config = dict(
    arch='efficientnet_v2',
    model='image classifier',
    dataset='crops of objects in photos (Visual Genome)',
    train_examples=61751,
    image_size=24,
    crop_scale_min=1,
    horizontal_flip=True,
    targets=['object'],
    num_classes=300,
    norm='batchnorm',
    activation='hardswish',
    channel_attention='se',
    drop_path=0.05,
    depths=[4, 4, 4, 4],
    kernel_size=5,
    stem='single',
    expansion=4,
    widths=[40, 80, 160, 320],
    loss='cross_entropy',
    head_dropout=0.1,
    init='orthogonal',
    residual_init='none',
    optimizer='cautious_adamw',
    lr=0.002,
    beta1=0.9,
    beta2=0.98,
    eps=1e-08,
    grad_clip=1.0,
    steps=9500,
    batch_size=256,
    epochs=39.4,
    lr_schedule='cosine',
    final_lr_fraction=0.01,
    warmup_steps=1900,
    weight_decay=0.1,
)
Rows from block 8, named by matrix and row number. Each number is 128 + 32 x the weight over its row's rms, rounded and kept within 0 to 255. All counts start at 0. Numbers have three digits each. After the name is the row's rms in percent of the matrix's.
# fc1: squeeze-excite reduce (model.blocks.8.se.fc1.weight, 20x320), inputs 192-255
fc1.0 095:125124087153090125116132154124137119106158152064097118112082100093146190111104138099143092132129096103194052100128078119144139107122160170083131116126119087107119167110134134112194180080119172
fc1.1 096:145142132138200188197144128138154115146137124195137120101140087119125084106123125169149154162147121121150119158238169108116128130143174171133097147056151192176198133147110095171187173114172134
fc1.2 112:132121144111136084111097077113084055057118145113122137112104138100154081093154095140145086131068126085125085128147125120163134129100131081129155117086133086117119050131168136094106118174171154
fc1.3 101:115148136115131193082142116150150090130127184139171139099124089087169139093160133146157100123148101125155103146075184139106110133135122150087111152043116117165124087098134097183093154117084125
fc1.4 100:167089106050121117115155136122121105083081143120164107068117139139122081128156119129139137136095151125109066145112124123192102130201094090100151092027111104134129097061162127102164129125111119
fc1.5 096:200132072094149114163140107177104120097156115169161151113102138132127103160108106110125130130134029105073037161162150106144143126182104115149107109108143165163188139098101084141083213078146148
fc1.6 097:140160103131113035124131156122119172114104136132136142162133150117132136158163197125125099089152045105091125161139141129120138131136104147090146113141121073140128143123141077124117135112141144
fc1.7 110:076158091118108167147135076104125135111119115117159077122127093170132090145189130105158134154135119110132065140151144113157134167106153073097145082058177125110166060102134157089143046147195105
fc1.8 099:107130092157152120121133108103107108112069181085118121118125123139154126118066139078183119119117131097210179070129109138178138141122199186083127179129140107138116121121148128155166136115141132
fc1.9 092:127171127110199065171148105152156136103070132126112125145199133127138060096115088123122117153148154156085033164188082123143156116137101106124133153126139101149108155161154050140130153147162063
fc1.10 111:095112071124125096090126131088104169184109173079171153113111121133156094117115113096173072146133113121115093082151089114152137100128140044083164115121136115127161113074153132144132198124153140
fc1.11 108:157119123125106139098123121141122111131173086136148196106108127136145184148147233137096149128118098216161102124126096118121109117131113165080103135151183070121137161106089061136143137138106143
fc1.12 118:087075071101088136109106096082128163118169119066097136130081096109121145102069158108139111143089094155171074090132162116151122102093102106146173157149115096072094115145145137100122113151171132
fc1.13 094:126155153162122197121124119141137122094142085154149119122161152086131148126110172139154191160137143078103133141153226124110127122108117137113076145121147170136150116111104102095166105147157165
fc1.14 100:083124115128118161127124137139104148153166113096102121132103100143139133192173146157136133113143114138153201103160135116142148149209133143118073178202168145144144112123071109127154159162171118
fc1.15 104:074094123103104075139135081122157081041146120124108074104164185126090111085088140128165041134039164074112083101158171163190088144106076136143140134131146109110130101115166162088146116186210161
fc1.16 094:150117105145219061131136114172144112153097107139122193141171111120129086097109100137128103130138143133108155145102078088145173128175140202143153159080128130131104131163131091171113182127166105
fc1.17 094:145061143114092136150130168154167129126179130149117121067132185124140170081085185134103163123117118168141081045138130176162067112086120116085090121157142117102136123057121140114125153136071144
fc1.18 086:146097118139127204133129137133105173127144109139138103097145139167166102075035104118137120173119158095126085088165152113147097130085207163158105110142089118130207100118124156114154146110143131
fc1.19 085:137101139142105069157141112115117122127098057133112157052160140110131126089124184147127090131116128139062115075171171142128043125083114111081113061103132126148141143044128142079098161130113096