{
  "horizontal_flip": true,
  "num_classes": 300,
  "kernel_size": 5,
  "loss": "cross_entropy",
  "head_dropout": 0.1,
  "lr_schedule": "cosine"
}
Rows from block 11 of a small image classifier, named by matrix and row number. Rows with one number belong to one channel. Each number is 128 + 32 x the weight over its row's rms, rounded and kept within 0 to 255. All counts start at 0. After the name is the row's rms in percent of the matrix's.
After each channel's rows are labels from the 100 images, of 14848, where the channel reaches its highest value: "responds to" is what is common among them. Only what is clearly more common there than usual is listed. The data: crops of objects in photos (Visual Genome). In brackets: how many of the 100.
# convs0: expand pointwise conv (model.blocks.11.convs.0.weight, 640x160x1x1), inputs 96-127
# convs2: project pointwise conv (model.blocks.11.convs.2.weight, 160x640x1x1, transposed), outputs 96-127

convs0.608 099 [145 161 212 122 150 220 121 152 146  89  89  99 140 137 140 105 183  93 105  84 138 108 137 134 138 144  46 164 141 148 181 110]
convs2.608 092 [201 128 148 140  80 156  92 155  89 123 125  92  77 132  52 153 124  93 112 104  82 159 131 119  65  94 151  84 135 149 192 131]
responds to: object: shirt (32)

convs0.340 100 [138 155 162 100  81 124 162 124 101  88 150 167  82  92  76  94 135  81 115  75 130 105 116 157 139 157  96 134 157 154 110 126]
convs2.340 105 [151 183 125 146 172 123 116 156 116 188 129 115 117  97 173 195 151 112  90 116 111 186 127  81 141 121 109 143 153 164 161 138]
responds to: object: shirt (28)

convs0.2 100 [ 76 140 109 117 100 121 146 108 138 144 159 139 141  84 127 152 104 134 105  57 132 161 126 134 145 148  98 138 108 138  89 118]
convs2.2 101 [127 126 153 137  86  95 113 142 125  75 109 174 127  78  76 156 181  88  90  85 163 120 132 142 151 125 102 112 127 135 108 133]
responds to: object: shirt (35)

convs0.234 098 [140 178 112 152 165 136 112  91 169 141  90  87 148 176 105  47 120 119 149 132  79 104  88 124  94 115 106  96 101 104 128 167]
convs2.234 093 [153 184 111 120 135 132 157 109 114 126 144 125 130 113 173 126  72 129 119 113 149 121 166 184  89 163  97 105 129 103 132  74]
responds to: object: hair (25)

convs0.284 099 [108 103 126 118 169 162 129  99 207 119 166 149 139 140 133 117 124 148 113  91 106 124  78 130 109 155 143 107 130 124 120 172]
convs2.284 096 [125 158 123 127 112 127 106  81 133 105 103 104 160 119 114 105 115 158 109 215 117 128 115 157 157 143 109 126 166 115  98 143]
responds to: object: hair (32); object: head (26)

convs0.436 101 [141 146 187  97  87 149 157 132 113  85 144 147 126 129 160 138 115 155  88 137 166 130 126 168 148 116 120 135 143 159 129  91]
convs2.436 103 [146 143  95 173 170 134  94 157  89 100 110  95  85 135 133 177 119 150 151  97 139 136  71  55 107 155 121 129  88 159 142 124]
responds to: object: shirt (31)

convs0.372 099 [168 180 135 134 192 137  45 101  83 173  96 120  96 106  72 158 167 148 175  99  67 190 165 109 131 184 140 111 161 142 149 120]
convs2.372 088 [141 139 134 166 106 120 108 128 116 131 104 187 121 104 103 121 141 130 123  88 129 112 114 141 161 144 109 202 141 130  83 140]
responds to: object: clouds (28); object: sky (28)

convs0.550 097 [178 133  72 120 131 144 127 110 127 163 190 116 175 212 106 125 115 143 127  84 135  97 152 143  99 125 110 134 149 139 129 143]
convs2.550 081 [ 78 126 176 152 142 110 119  93 103 183 170 162 137  98 152 112 143 111 108  99 171 135 139 124 182 128  72 166 148 130 132 102]
responds to: object: tree (36)